{"norm": "rmsnorm", "mlp_ratio": 2, "beta1": 0.9, "max_grad_norm": 1.0}
Rows from block 2 of a small sound classifier, named by matrix and row number. Rows with one number belong to one neuron. Each number is 50 + 15 x the weight over its row's rms, rounded and kept within 0 to 99. All counts start at 0.
After each neuron's rows are labels from the 100 clips, of 14848, where the neuron reaches its largest size: "loudest" is the band of the loudest frequency at the time of the peak. Only what is clearly more common there than usual is listed. The data: acted Russian speech (Dusha). In brackets: how many of the 100.
# u: gMLP up (value half) (model.blocks.2.mixer.u.weight, 512x512), inputs 320-383
# v: gMLP up (gate half) (model.blocks.2.mixer.v.weight, 512x512), inputs 320-383
# out: gMLP down (model.blocks.2.mixer.out.weight, 512x512, transposed), outputs 320-383

u.280:54 60 41 44 72 43 50 36 66 54 40 40 43 63 38 62 23 39 35 39 41 52 68 41 42 36 38 22 56 75 69 53 54 48 26 64 53 57 67 63 48 59 48 75 47 58 55 50 57 60 56 56 55 46 49 36 47 73 28 37 56 67 63 48
v.280:32 43 28 37 32 31 71 57 56 50 50 63 38 38 07 39 38 35 23 47 47 62 44 52 47 52 74 31 25 32 75 52 81 21 83 30 37 33 44 50 46 53 43 64 39 34 60 36 33 53 69 54 53 49 57 21 36 34 38 56 55 46 19 42
out.280:28 50 36 48 62 70 52 49 51 37 66 48 60 39 21 28 44 39 38 49 23 34 58 47 50 41 30 65 32 14 50 36 45 53 32 61 34 50 45 69 45 73 57 34 56 45 39 41 45 27 81 26 47 33 60 31 71 40 68 50 34 43 44 26
loudest: 500 to 1000 Hz (36)

u.241:61 51 45 65 48 42 45 51 19 49 31 54 54 48 29 53 19 67 39 57 68 42 41 55 59 35 45 59 44 29 60 46 37 31 22 56 52 15 74 54 32 55 43 46 53 55 58 34 41 22 66 76 69 26 26 54 22 71 62 61 59 23 60 56
v.241:62 44 61 65 41 39 53 29 58 55 43 43 42 36 25 55 47 21 45 53 59 50 71 44 47 45 24 55 70 35 43 59 56 23 61 37 64 60 54 64 61 46 58 57 28 68 49 25 67 35 37 04 53 51 38 23 67 33 33 21 52 58 57 24
out.241:79 60 42 57 53 37 47 39 58 31 56 38 35 58 29 33 61 63 58 31 29 68 43 48 47 39 25 71 62 49 42 69 22 42 41 56 50 24 48 58 61 39 72 62 42 57 36 24 73 06 44 66 66 52 52 33 53 50 38 16 66 30 61 42
loudest: 500 to 1000 Hz (25)

u.362:36 32 38 44 52 53 58 51 51 67 06 32 34 35 71 49 33 45 76 75 31 60 55 22 44 44 65 31 34 57 42 27 30 53 57 32 35 50 70 59 45 52 67 64 41 58 42 49 41 63 53 41 48 31 30 49 55 41 46 58 31 33 49 50
v.362:51 38 30 26 40 71 56 33 51 52 26 41 74 48 67 46 45 32 69 52 40 59 54 21 24 54 44 23 38 61 42 59 29 36 39 23 50 53 54 58 46 26 50 69 37 48 59 48 11 16 39 66 61 33 36 48 22 51 39 63 34 49 56 33
out.362:39 37 57 65 77 63 74 45 44 61 45 29 67 37 75 48 70 39 38 67 59 50 41 61 84 35 53 69 40 57 60 82 50 48 69 44 26 16 41 51 52 42 53 74 36 72 47 46 29 70 56 45 33 48 60 80 48 70 42 41 34 50 45 47
loudest: 4000 to 8000 Hz (27)

u.451:48 31 51 37 77 53 90 58 22 35 64 24 62 21 23 77 08 32 28 72 30 53 48 35 50 29 70 82 39 32 64 57 65 70 44 53 77 68 70 44 54 34 67 62 52 52 54 61 93 41 82 66 90 63 67 20 65 51 66 44 74 58 55 50
v.451:38 77 55 57 39 62 29 67 58 59 44 46 58 44 41 30 32 58 71 56 39 39 58 55 42 61 52 61 53 59 62 45 25 40 51 54 51 63 54 23 92 41 41 27 58 26 57 55 21 61 28 53 51 53 46 43 33 55 59 62 56 36 29 60
out.451:33 52 12 40 61 93 62 66 39 42 32 44 49 39 41 51 47 50 32 50 48 48 48 80 36 69 46 71 61 42 50 66 50 57 43 42 53 64 54 56 32 66 60 83 72 69 77 57 52 36 67 27 45 34 50 23 38 47 33 66 60 39 40 55
loudest: 500 to 1000 Hz (35)

u.314:47 43 48 62 61 42 61 20 49 25 36 20 98 67 27 62 37 47 67 34 27 56 67 20 53 54 55 49 50 70 70 50 61 65 42 65 45 87 54 53 50 40 59 63 46 45 54 78 24 60 60 49 64 41 61 21 30 47 22 54 64 37 59 50
v.314:71 33 21 43 50 22 36 76 40 11 43 44 44 52 51 42 47 52 56 43 32 71 66 23 32 59 55 34 68 42 80 70 54 57 42 78 63 68 65 68 44 79 49 61 52 64 42 56 43 57 64 40 39 67 60 11 56 51 29 65 62 39 66 51
out.314:31 71 44 55 81 43 59 72 67 54 49 72 85 24 34 51 42 35 44 58 63 29 60 70 65 42 62 64 73 27 46 45 77 46 48 58 70 61 74 43 29 52 71 36 73 56 33 39 45 58 70 35 62 38 41 45 50 58 37 41 49 44 41 69
loudest: 500 to 1000 Hz (57)

u.458:55 27 67 41 61 42 60 29 50 34 37 39 74 74 30 64 63 39 41 46 43 03 57 57 38 35 52 62 61 48 39 40 51 63 25 61 57 32 66 46 48 47 75 47 54 69 52 35 50 39 49 54 50 04 23 45 28 36 48 46 57 64 45 67
v.458:46 40 68 40 60 54 43 24 50 36 56 58 65 43 31 50 58 14 68 20 22 25 56 23 39 64 51 40 58 67 49 52 41 62 62 33 42 48 56 53 49 53 42 22 32 59 50 35 65 33 53 43 57 67 36 34 27 26 71 37 44 10 64 53
out.458:62 42 65 62 49 60 45 53 42 53 66 51 59 13 44 39 55 63 36 47 28 35 57 60 70 42 44 50 59 61 40 84 40 46 55 66 55 56 47 56 55 32 39 42 48 70 54 58 68 69 27 33 29 66 56 66 40 54 70 27 40 47 71 57
loudest: 250 to 500 Hz (62)

u.40:44 33 28 78 61 50 68 61 52 69 55 48 56 69 37 58 16 53 43 60 38 46 40 60 45 50 47 54 21 23 34 67 66 49 66 45 49 43 54 63 63 38 34 30 43 50 33 56 27 47 70 58 60 69 60 62 60 51 71 69 62 54 67 70
v.40:69 57 20 65 51 54 57 55 53 72 52 69 43 22 10 42 58 16 36 57 28 31 39 65 47 32 30 52 28 46 57 20 43 42 24 54 39 77 40 16 49 60 58 32 37 51 59 55 41 31 64 53 66 72 62 63 29 83 55 47 42 46 50 64
out.40:70 56 21 65 59 63 56 71 47 69 53 58 57 58 61 49 32 47 80 26 82 60 36 41 48 26 38 27 69 59 55 40 48 28 44 59 33 78 61 39 52 30 38 39 54 67 63 61 40 53 65 32 45 44 17 53 34 45 22 33 44 87 31 52
loudest: 500 to 1000 Hz (50)

u.124:52 59 74 57 45 64 51 44 59 67 50 51 61 42 35 58 24 45 24 37 57 38 52 36 54 55 48 48 57 25 45 22 70 37 78 27 63 33 68 41 57 37 51 51 56 07 36 34 53 43 61 68 84 46 63 64 61 56 54 48 27 42 67 42
v.124:63 49 30 35 52 25 31 40 50 59 72 70 15 50 47 64 60 39 20 43 32 54 50 38 51 65 47 36 61 60 65 64 61 12 33 35 49 67 58 75 40 55 39 70 26 61 59 51 65 65 43 53 55 59 77 31 85 18 51 43 43 71 64 66
out.124:64 17 61 32 90 60 38 50 45 46 40 52 42 38 42 36 15 62 49 33 59 72 45 59 46 44 18 27 68 63 28 33 43 36 46 37 49 70 60 53 88 44 64 33 76 48 64 84 52 82 51 64 55 53 66 46 61 51 46 46 09 09 55 71
loudest: 500 to 1000 Hz (26)

u.291:47 47 31 66 42 65 63 45 42 50 36 35 55 24 43 42 40 66 36 62 53 71 40 69 31 59 52 38 37 40 59 37 24 56 69 26 25 51 37 57 52 72 36 42 35 30 42 31 64 55 67 41 23 50 74 56 33 46 38 38 62 69 17 16
v.291:02 41 57 39 35 24 20 49 64 70 50 48 55 33 64 67 47 52 65 51 69 53 66 48 56 51 85 69 77 73 68 65 46 08 51 49 43 19 64 51 51 54 30 51 53 50 39 20 70 63 48 49 53 58 32 38 52 37 57 22 52 45 54 40
out.291:36 53 62 43 59 14 35 62 26 68 46 53 78 57 31 52 60 73 40 50 48 35 64 61 53 36 22 62 63 42 50 62 51 72 50 46 34 43 36 75 50 53 67 26 24 73 52 36 37 42 40 57 47 45 47 51 63 56 79 38 32 43 55 42
loudest: 4000 to 8000 Hz (92)

u.79:77 49 66 41 19 42 46 35 45 56 41 47 33 59 43 48 42 54 39 27 72 64 45 28 63 30 22 41 62 44 55 68 27 49 47 34 63 66 47 40 49 49 58 48 58 55 22 71 66 27 43 45 40 29 64 67 57 43 52 53 39 50 58 24
v.79:49 68 34 63 56 57 60 18 49 48 60 61 52 55 56 60 46 46 40 34 50 40 56 43 29 48 32 29 41 46 62 59 28 51 47 58 46 26 37 51 57 21 58 54 46 57 59 59 64 54 44 64 56 47 64 28 47 67 39 77 60 63 48 16
out.79:64 30 43 39 58 40 59 50 36 55 68 72 52 44 18 53 62 50 58 64 55 63 27 57 28 27 49 37 28 22 53 63 36 50 36 38 42 38 31 31 48 92 68 36 58 47 38 42 54 41 45 37 65 58 40 49 57 67 49 52 21 55 51 82
loudest: 500 to 1000 Hz (28)

u.293:44 53 37 73 71 54 56 44 48 41 45 44 32 39 26 39 56 22 38 65 36 33 41 31 41 36 47 35 05 63 57 36 62 60 45 45 55 16 33 44 71 39 47 45 70 40 52 42 42 29 39 61 50 26 64 47 23 55 40 44 36 39 33 44
v.293:47 40 50 34 44 67 78 41 24 43 52 33 45 41 34 63 43 49 31 79 26 31 56 21 48 28 42 25 34 63 47 46 34 40 27 56 24 47 46 61 39 48 37 56 37 51 59 39 30 64 43 71 52 42 54 49 37 55 31 83 67 50 47 39
out.293:55 72 53 70 57 47 61 42 38 59 52 35 31 48 71 85 46 55 52 25 27 46 62 51 34 42 85 49 40 36 15 28 70 55 19 67 38 34 25 40 51 65 66 23 76 63 36 53 60 54 43 42 26 68 68 68 52 43 48 31 56 46 75 54
loudest: 1000 to 2000 Hz (32)

u.377:29 62 29 57 46 56 42 29 29 39 38 30 36 33 64 26 60 51 50 47 52 21 61 58 51 46 23 57 59 59 35 39 52 54 19 37 28 35 66 36 53 55 56 39 49 62 31 47 60 33 52 47 31 36 79 44 39 29 72 23 49 36 36 23
v.377:72 41 43 44 49 58 28 67 36 22 53 26 48 59 69 20 58 47 62 39 35 54 56 40 27 40 00 55 37 50 74 58 68 32 71 28 51 65 40 72 74 69 41 73 45 33 48 37 33 62 57 48 50 63 49 54 41 63 34 40 50 68 38 41
out.377:19 50 75 38 38 68 31 36 50 45 54 79 54 58 12 58 49 76 30 55 80 64 35 56 42 38 56 65 36 58 41 63 50 62 55 26 35 56 44 51 50 60 26 47 64 55 37 60 51 38 61 74 42 41 46 73 76 23 66 72 65 42 43 50
loudest: 2000 to 4000 Hz (26)

u.94:21 62 58 69 59 47 38 41 49 57 49 67 39 60 42 43 41 49 79 72 44 56 52 24 47 51 24 38 46 52 38 51 49 27 41 41 44 52 65 59 81 55 67 46 40 62 52 54 58 55 83 52 63 10 36 33 51 71 47 78 19 35 53 61
v.94:45 47 61 53 44 34 58 44 39 75 32 75 55 79 33 45 42 63 35 70 47 39 37 65 78 16 68 44 18 26 46 39 40 42 60 54 42 56 47 82 32 66 35 69 43 36 46 45 40 29 54 71 64 52 27 57 42 55 39 40 41 60 45 59
out.94:45 35 28 37 22 83 54 59 86 50 37 70 54 45 61 78 46 41 52 61 52 67 42 65 40 44 44 49 44 37 56 47 69 57 60 40 31 64 54 57 50 74 30 26 77 34 69 83 55 70 52 55 62 81 45 81 55 56 59 64 44 42 53 43
loudest: 500 to 1000 Hz (31)

u.206:25 38 82 46 64 84 63 26 47 43 39 39 77 46 42 63 58 55 52 65 50 55 41 38 19 16 61 41 64 63 27 44 48 39 58 49 41 54 32 57 44 64 35 57 53 43 43 36 61 50 46 43 37 63 58 33 45 51 19 29 63 41 26 45
v.206:53 31 66 46 38 46 71 49 42 36 51 24 73 62 28 57 55 41 53 37 26 52 48 41 21 46 40 41 56 49 65 81 42 50 42 55 61 48 45 57 80 41 44 69 35 48 56 56 33 49 55 18 45 57 89 41 75 38 35 69 43 54 61 52
out.206:40 58 37 41 80 43 46 32 41 55 63 59 56 52 45 55 40 51 95 42 47 55 73 59 64 64 38 62 89 71 56 51 46 81 71 46 83 61 69 58 43 53 55 52 68 80 23 66 27 31 56 25 39 80 44 61 79 59 23 51 56 65 57 53
loudest: 4000 to 8000 Hz (42); 2000 to 4000 Hz (25)

u.259:44 58 33 69 57 50 37 60 56 18 32 19 32 27 45 40 57 41 22 82 35 32 41 10 55 51 42 38 31 57 44 52 71 70 23 32 71 51 66 34 51 38 58 51 40 31 39 64 36 62 51 56 54 43 29 35 49 69 45 58 71 62 60 47
v.259:22 77 42 26 50 65 54 49 17 53 56 44 49 27 40 14 52 18 55 49 53 17 26 57 39 20 39 59 14 28 67 55 39 30 46 64 23 52 51 56 50 32 54 55 41 25 61 32 40 54 45 83 41 61 45 44 28 50 44 64 71 63 46 42
out.259:25 74 78 58 52 25 54 65 42 46 69 54 51 61 34 39 36 63 61 31 68 55 54 38 28 57 73 70 49 48 36 85 60 45 48 51 46 37 46 37 50 77 75 30 65 30 66 46 44 60 24 54 26 52 55 58 53 56 73 74 68 67 31 46
loudest: 1000 to 2000 Hz (29)

u.340:48 40 48 43 60 49 32 27 32 37 37 49 46 51 45 63 16 54 44 61 27 54 58 29 67 40 44 63 48 54 64 33 65 47 31 58 64 41 78 65 52 77 57 31 41 23 62 41 58 88 45 43 72 54 68 45 50 46 66 48 59 55 57 59
v.340:48 31 60 47 47 56 33 42 46 38 48 70 54 54 70 34 66 53 75 47 49 69 60 30 52 33 39 50 60 49 65 49 36 56 40 52 30 47 56 81 55 51 51 48 56 76 57 52 70 34 41 37 29 55 62 48 28 47 55 55 37 39 32 40
out.340:49 35 50 35 55 67 26 61 42 72 70 21 24 64 61 32 67 55 44 46 53 71 70 56 66 66 48 29 65 25 62 83 48 36 47 39 46 42 75 56 43 66 65 64 28 56 59 64 72 49 44 64 27 55 55 44 63 55 54 72 61 56 62 60
loudest: 500 to 1000 Hz (54)

u.271:51 33 78 60 31 44 29 67 47 47 49 29 73 65 38 44 67 64 66 70 41 53 74 47 64 48 72 54 18 45 54 35 60 48 65 20 61 44 71 53 50 47 69 69 48 53 72 28 63 20 34 54 76 53 57 49 60 28 62 35 56 65 61 67
v.271:11 76 71 49 64 50 53 73 55 44 54 50 35 30 47 57 62 56 55 77 40 65 40 63 69 55 58 57 31 42 76 55 59 28 41 28 51 49 76 36 51 70 65 61 35 30 42 16 53 53 41 42 54 30 37 65 40 14 67 44 44 55 64 60
out.271:43 61 64 48 22 55 35 39 72 35 55 47 58 55 49 57 43 42 50 59 69 59 43 29 48 34 73 19 47 70 60 53 76 37 31 38 42 31 64 48 41 63 62 19 51 63 61 61 52 20 59 32 57 58 40 44 52 28 50 40 60 73 39 71
loudest: 250 to 500 Hz (43)

u.105:68 73 55 70 76 43 73 33 33 55 28 42 53 58 47 57 57 40 54 59 51 23 30 60 25 31 36 32 23 27 29 50 57 34 41 42 62 68 49 39 52 34 56 79 50 56 58 61 47 44 65 48 71 50 48 52 37 52 22 39 72 34 50 49
v.105:56 55 44 38 44 75 30 64 65 73 61 57 54 49 17 54 48 61 58 71 64 78 35 36 54 57 59 87 26 59 48 25 58 33 58 40 21 36 72 28 49 63 46 57 45 34 50 61 46 57 73 69 37 74 71 68 49 77 63 44 39 61 38 43
out.105:64 63 69 43 55 49 46 40 47 53 70 52 33 65 68 36 71 51 63 50 36 66 55 13 42 31 45 62 65 75 51 48 62 59 40 38 76 48 60 61 60 61 61 30 46 23 82 58 41 63 49 99 48 72 89 53 23 65 63 53 40 18 53 50
loudest: 1000 to 2000 Hz (35)

u.353:07 48 40 35 68 59 49 45 51 44 53 58 62 52 47 61 26 58 40 61 39 49 53 46 51 54 45 81 39 30 65 42 62 47 44 53 74 57 25 35 48 67 55 33 62 51 75 40 38 61 77 69 61 39 37 75 55 61 51 51 51 46 77 36
v.353:76 32 29 37 28 35 61 50 30 79 48 53 48 70 58 58 50 48 63 51 50 68 36 40 76 17 99 44 60 57 59 69 52 62 70 66 52 15 35 19 73 51 21 21 42 51 44 76 46 70 69 52 28 59 76 61 30 53 62 43 40 65 49 64
out.353:38 65 40 41 22 48 65 51 65 53 45 40 33 69 61 61 42 42 51 76 71 29 23 25 70 35 52 65 63 61 44 62 73 47 42 69 50 39 27 54 55 64 46 41 44 36 30 82 51 58 57 26 51 41 36 46 34 35 56 30 49 47 58 68
loudest: 500 to 1000 Hz (31)