From a checkpoint of a small sound classifier: log mel input, adamw at rate 0.0014.
Rows from block 2 of a small sound classifier, named by matrix and row number. Rows with one number belong to one neuron. Each number is 200 + 40 x the weight over its row's rms, rounded and kept within 0 to 999. All counts start at 0.
After each neuron's rows are labels from the 100 clips, of 14848, where the neuron reaches its largest size: "loudest band" is the band of the loudest frequency at the time of the peak. Only what is clearly more common there than usual is listed. The data: acted Russian speech (Dusha).
# u: gMLP up (value half) (model.blocks.2.mixer.u.weight, 512x512), inputs 64-127
# v: gMLP up (gate half) (model.blocks.2.mixer.v.weight, 512x512), inputs 64-127
# out: gMLP down (model.blocks.2.mixer.out.weight, 512x512, transposed), outputs 64-127

u.158,200,212,196,127,147,184,215,205,217,207,216,166,202,130,138,144,246,162,217,186,245,196,213,227,140,258,176,175,136,216,219,129,145,246,170,179,185,231,159,257,280,224,155,208,139,214,220,179,192,199,230,105,208,208,158,210,200,199,148,252,216,175,151,126
v.158,254,160,287,145,235,199,165,226,192,228,183,177,206,191,214,180,150,213,204,157,195,205,250,210,209,185,132,164,213,252,212,142,252,239,174,255,188,167,217,257,222,236,197,157,268,216,222,242,160,216,207,184,153,197,165,192,201,210,162,219,130,135,248,126
out.158,193,226,214,243,215,174,152,115,195,279,282,166,233,158,179,245,184,133,205,210,170,199,174,207,156,147,197,231,234,260,170,138,151,73,181,200,220,193,160,162,106,202,239,149,191,134,178,285,181,185,195,206,263,208,184,210,152,164,146,153,170,215,166,200
loudest band: 2000 to 4000 Hz

u.293,143,163,223,155,238,114,256,213,208,235,159,156,255,160,200,178,196,212,288,246,224,215,199,158,185,194,212,181,218,201,189,248,184,225,172,215,141,140,225,173,196,156,173,207,198,191,175,214,269,186,109,120,169,149,174,200,183,203,148,200,219,109,155,251
v.293,179,154,216,223,197,192,206,124,118,201,186,150,186,189,204,92,178,239,240,274,190,219,201,187,203,200,179,211,143,204,240,138,108,177,156,226,173,137,122,140,149,171,116,252,207,180,121,132,222,105,124,127,235,185,234,200,181,252,224,213,196,259,213,185
out.293,259,217,210,167,211,228,251,171,182,215,194,154,223,204,165,244,240,260,190,166,198,163,237,160,238,194,241,204,167,164,154,194,160,141,173,212,255,204,196,251,147,156,117,275,208,208,143,218,188,228,185,144,231,222,177,232,188,131,135,132,200,214,186,146
loudest band: 1000 to 2000 Hz

u.245,168,249,213,224,100,202,199,193,262,228,134,122,194,146,161,143,164,150,180,187,209,231,139,190,167,267,149,210,194,258,241,227,152,114,207,201,146,212,155,222,225,213,119,220,176,141,112,97,157,88,219,229,233,239,155,169,176,213,240,223,225,216,168,172
v.245,170,239,138,194,223,184,183,207,261,166,242,166,201,189,239,214,173,224,212,231,276,185,223,173,144,216,237,106,156,124,189,217,181,276,196,188,250,240,202,156,153,144,206,190,112,225,232,218,184,209,144,146,219,270,179,230,222,171,219,186,204,232,178,150
out.245,195,232,264,150,219,212,151,228,265,231,231,281,206,172,221,193,188,112,238,147,203,188,193,187,177,187,199,119,225,198,255,157,171,158,228,222,261,205,189,233,208,195,182,222,248,216,183,250,200,128,144,214,201,174,182,185,236,250,159,147,182,286,193,227
loudest band: 250 to 500 Hz

u.466,230,183,253,223,193,206,256,241,238,176,181,199,140,203,178,204,204,157,147,168,219,226,191,249,207,176,239,177,207,301,289,189,243,214,152,194,171,236,200,158,180,177,175,155,221,170,241,148,183,223,175,235,215,176,121,225,213,213,237,227,254,180,198,140
v.466,221,143,224,231,215,134,240,239,231,208,222,214,174,183,271,205,265,110,150,195,187,170,152,196,170,213,165,232,187,233,212,179,125,142,218,240,206,229,155,198,135,200,145,223,226,153,200,194,210,159,227,155,205,198,162,274,157,178,228,216,223,179,254,190
out.466,165,195,235,223,246,194,250,220,108,241,247,173,274,149,248,163,214,149,185,216,197,189,210,221,230,187,209,201,229,160,184,222,267,158,232,236,219,241,233,175,237,148,192,146,168,215,169,232,238,207,141,212,230,192,241,244,168,221,214,245,134,182,183,210
loudest band: 250 to 500 Hz

u.410,163,219,171,191,127,203,184,179,227,259,155,193,240,166,138,185,227,116,190,126,242,213,173,156,288,201,205,184,185,222,275,216,174,199,220,154,187,222,173,220,133,125,238,186,184,178,215,196,184,169,209,204,215,165,158,162,236,142,143,209,187,222,165,194
v.410,212,134,222,184,160,163,205,171,239,224,209,201,149,169,230,108,158,127,124,265,182,222,156,187,168,197,160,206,178,159,215,250,147,176,274,200,210,158,134,294,200,126,149,212,199,185,181,197,226,192,143,191,279,178,277,203,156,249,235,232,255,210,219,226
out.410,208,221,130,192,157,96,155,250,244,217,265,230,211,167,211,198,208,228,142,248,267,206,221,137,258,171,279,244,176,225,203,136,150,137,184,211,232,148,216,223,183,206,118,196,223,140,235,190,206,193,172,170,283,171,204,186,170,222,130,183,255,207,126,206
loudest band: 250 to 500 Hz

u.376,165,201,166,157,214,204,185,131,165,212,184,198,193,178,185,186,169,139,162,191,208,170,189,119,208,187,199,185,127,236,197,157,141,192,176,142,224,210,219,153,249,268,169,156,220,216,223,169,205,206,262,200,230,126,140,168,281,228,165,185,228,181,137,198
v.376,270,222,204,173,150,132,210,172,203,242,155,223,230,191,150,139,266,215,102,238,245,248,236,223,283,240,170,257,191,230,167,241,208,191,255,264,223,197,227,214,192,200,159,226,143,199,251,128,224,196,201,173,261,165,233,231,160,206,240,216,176,203,118,155
out.376,242,243,153,216,205,187,228,237,221,184,172,250,228,207,203,218,226,185,158,231,306,197,229,257,156,231,244,245,145,137,150,274,202,240,213,200,224,171,179,209,197,209,132,251,244,261,233,201,238,273,216,180,239,171,188,211,183,194,206,169,206,186,148,237
loudest band: 4000 to 8000 Hz

u.11,158,170,228,144,215,204,218,207,193,216,204,251,238,146,230,190,279,248,114,218,175,221,202,232,226,145,144,138,200,220,228,178,199,225,221,240,199,208,229,202,198,239,293,207,190,202,293,262,220,177,198,183,208,198,202,207,278,248,120,158,175,165,215,233
v.11,214,224,237,257,142,216,280,182,157,239,188,186,189,140,188,163,186,182,182,197,195,160,164,215,225,267,204,162,200,176,237,203,112,155,188,215,188,106,174,253,165,243,164,182,212,190,258,251,229,204,167,185,227,195,215,236,179,105,148,264,172,207,195,207
out.11,199,225,275,180,250,146,192,161,161,297,193,186,251,232,108,164,225,199,124,194,185,275,210,145,206,256,236,237,190,190,251,241,188,118,147,234,248,151,206,201,189,228,147,202,125,212,188,154,267,228,214,133,232,175,169,234,267,195,223,230,204,256,187,221
loudest band: 250 to 500 Hz

u.259,266,115,190,163,241,218,203,181,181,180,211,181,229,250,137,193,167,183,174,205,169,207,198,110,201,156,175,148,192,196,112,144,178,245,217,179,160,160,128,158,162,179,136,253,156,249,243,180,144,110,201,173,188,150,195,188,165,177,202,150,180,179,209,168
v.259,167,130,222,173,166,180,209,155,178,167,175,155,191,232,203,107,146,207,138,201,190,229,229,173,186,198,157,255,144,245,153,189,194,180,200,212,156,190,264,210,211,171,147,127,128,197,187,142,190,174,187,199,186,162,233,214,129,245,235,234,189,242,185,184
out.259,158,180,110,240,200,191,236,153,195,231,158,205,277,193,148,180,227,234,192,153,203,205,193,186,203,163,169,149,133,280,209,209,224,168,165,246,195,265,258,183,220,226,157,178,243,210,143,167,177,185,217,179,191,163,234,305,185,190,141,119,200,180,172,195
loudest band: 1000 to 2000 Hz

u.340,240,202,285,161,144,204,177,159,185,157,162,152,216,165,171,167,146,248,230,243,227,192,174,224,200,205,193,222,196,256,125,163,215,152,238,247,131,233,215,197,232,245,184,262,125,229,233,179,184,179,163,253,237,153,175,189,163,129,213,178,221,220,185,213
v.340,191,296,252,206,271,306,246,226,144,205,153,178,89,220,142,218,209,189,203,199,228,292,225,242,190,175,228,193,168,160,198,210,172,259,161,242,120,171,239,292,246,193,170,164,156,259,192,186,239,133,156,230,189,197,158,201,248,177,213,265,230,194,198,223
out.340,218,212,237,179,201,177,214,280,143,202,241,214,128,194,197,119,226,179,188,179,239,192,204,218,166,204,162,290,203,221,152,234,179,228,191,227,179,232,134,210,123,187,165,227,171,203,178,172,173,209,182,254,157,199,189,198,266,120,216,211,239,234,238,196
loudest band: 500 to 1000 Hz

u.496,212,208,182,281,188,175,209,191,256,178,258,117,122,178,140,152,193,216,224,204,220,185,193,172,208,177,187,129,230,232,203,190,199,178,168,190,198,221,152,190,119,227,144,260,220,248,192,147,170,161,182,163,184,158,229,202,211,185,99,243,217,236,192,136
v.496,191,197,228,175,211,212,166,131,177,226,195,183,203,165,180,144,150,279,164,186,189,224,180,126,165,241,186,114,234,195,191,133,200,207,215,233,241,210,123,119,212,180,118,206,216,180,196,173,178,167,156,151,187,176,233,253,182,231,173,248,165,240,243,94
out.496,282,227,180,163,189,257,232,148,221,118,223,148,195,145,270,175,119,164,196,253,179,178,261,195,220,215,223,166,182,234,234,179,207,168,160,199,183,146,230,164,151,194,177,151,220,242,241,231,118,154,241,165,200,206,254,178,279,206,207,202,262,192,219,206
loudest band: 500 to 1000 Hz

u.231,215,190,226,244,151,199,202,121,203,237,221,218,226,162,151,253,245,203,144,224,163,223,194,257,117,234,153,194,140,182,239,219,222,230,212,193,248,242,206,234,172,160,120,101,173,164,108,126,188,192,132,227,183,162,255,207,200,207,224,159,174,217,223,146
v.231,159,186,190,205,178,107,138,169,174,211,214,221,176,140,210,158,208,202,222,225,164,240,174,224,134,146,223,213,152,172,195,152,177,234,209,101,236,199,195,273,116,165,230,200,241,180,195,210,206,135,167,164,309,206,252,134,187,170,124,194,222,164,177,206
out.231,231,178,206,128,193,181,176,146,198,223,213,162,207,185,270,243,197,242,209,238,206,250,180,201,250,221,202,169,281,197,176,167,250,108,169,182,192,187,196,237,234,178,212,209,237,222,140,186,237,192,203,206,178,202,215,148,192,205,217,143,176,161,200,214
loudest band: 500 to 1000 Hz

u.153,202,141,130,256,226,157,223,242,131,191,180,218,234,198,187,187,173,183,188,214,137,132,154,223,184,134,224,196,197,199,242,257,196,263,214,191,163,201,227,268,234,232,162,226,223,123,125,161,185,178,219,163,223,229,262,178,299,210,309,239,221,157,240,199
v.153,135,203,125,165,161,165,187,133,210,127,267,202,170,221,191,234,233,146,172,185,198,167,202,126,235,262,135,180,254,183,214,115,227,186,174,188,261,238,179,209,179,142,273,185,214,239,160,225,183,122,196,210,191,166,211,168,253,195,178,211,205,243,201,216
out.153,186,191,233,176,231,132,253,267,193,211,202,196,119,186,176,171,162,168,230,138,226,245,160,204,156,237,149,181,243,204,238,173,180,213,233,190,162,235,223,240,162,207,174,134,202,310,296,203,188,160,215,250,141,238,203,223,183,222,208,221,150,211,169,177
loudest band: 500 to 1000 Hz

u.228,146,201,220,173,157,205,93,220,198,174,125,192,279,185,174,172,184,190,180,134,61,258,134,164,179,244,220,173,197,119,165,196,182,230,245,206,222,198,192,225,229,213,147,233,195,213,170,148,199,113,158,177,153,195,243,272,186,200,130,241,224,188,196,188
v.228,220,234,202,215,195,123,178,216,240,229,227,214,207,155,208,154,139,184,197,205,185,171,174,246,214,142,198,157,204,162,215,197,189,229,181,275,179,148,194,225,191,137,115,224,242,200,259,174,209,218,222,99,206,166,187,183,261,202,157,291,159,197,201,221
out.228,263,204,208,185,166,219,191,144,210,183,175,182,208,146,160,203,170,164,189,173,253,231,152,215,206,176,225,174,181,133,246,173,230,130,220,203,229,194,172,294,140,166,110,198,185,162,184,181,246,162,230,223,277,165,205,171,254,225,238,213,207,170,151,214
loudest band: 250 to 500 Hz

u.101,116,198,142,205,163,204,199,239,231,189,104,220,185,205,172,175,210,203,141,166,123,284,157,166,200,189,255,198,170,194,191,232,174,217,171,250,189,202,184,257,218,236,210,180,198,205,188,174,215,136,204,180,202,220,183,152,191,208,233,202,176,202,157,231
v.101,213,168,212,193,138,173,169,214,258,208,224,230,183,136,246,191,156,203,135,167,148,153,138,261,164,190,210,188,261,159,229,233,154,158,229,127,210,162,122,181,148,235,144,273,220,125,189,143,217,167,191,126,230,204,231,308,120,206,178,233,170,226,204,213
out.101,175,193,278,190,170,241,251,118,208,212,184,164,246,188,219,197,239,220,187,245,184,216,211,148,155,195,155,170,228,161,238,222,208,184,170,227,281,181,159,183,195,173,242,206,206,210,149,172,135,241,195,234,182,221,151,202,276,195,156,202,164,210,158,177
loudest band: 250 to 500 Hz

u.199,195,160,196,232,170,161,175,285,275,204,198,160,273,197,208,187,161,100,222,179,234,267,230,169,213,218,129,232,201,179,192,223,163,228,261,129,160,231,181,223,177,171,294,226,158,186,201,225,153,208,212,175,201,259,130,135,178,156,210,208,214,294,217,206
v.199,243,176,141,200,91,171,219,112,222,182,212,235,210,205,228,186,179,162,207,199,191,244,179,138,173,219,177,250,183,123,251,210,188,197,195,167,213,197,236,215,206,172,166,246,149,196,155,184,247,179,241,247,329,220,222,149,166,211,199,175,291,139,243,210
out.199,159,223,149,211,171,239,144,211,179,173,231,224,153,202,200,209,204,184,233,142,158,239,127,191,215,252,237,192,128,221,201,244,205,199,245,166,183,217,252,192,204,290,270,171,289,177,168,143,231,140,149,185,175,174,184,107,187,211,218,234,261,198,143,148
loudest band: 4000 to 8000 Hz

u.131,213,192,243,201,242,171,205,179,202,244,208,196,187,136,124,161,268,213,226,233,229,199,175,176,271,146,175,208,255,190,178,274,175,157,250,223,194,249,129,263,147,202,133,156,202,190,177,231,175,220,179,185,248,171,144,132,150,171,156,184,162,249,236,204
v.131,242,192,197,213,123,163,232,152,215,282,230,206,186,219,279,183,263,166,178,158,222,236,173,124,141,197,168,215,154,199,203,225,210,198,266,202,168,248,185,199,230,195,236,104,200,190,227,192,215,160,219,172,265,261,213,146,176,181,249,247,182,235,258,262
out.131,228,215,207,193,273,217,196,143,152,212,177,161,201,162,240,252,278,241,146,199,78,225,184,183,253,193,114,270,283,176,175,217,249,174,215,193,277,162,239,260,192,137,208,280,193,244,200,217,206,186,157,183,209,214,184,231,203,204,233,223,231,179,205,200
loudest band: 250 to 500 Hz; 500 to 1000 Hz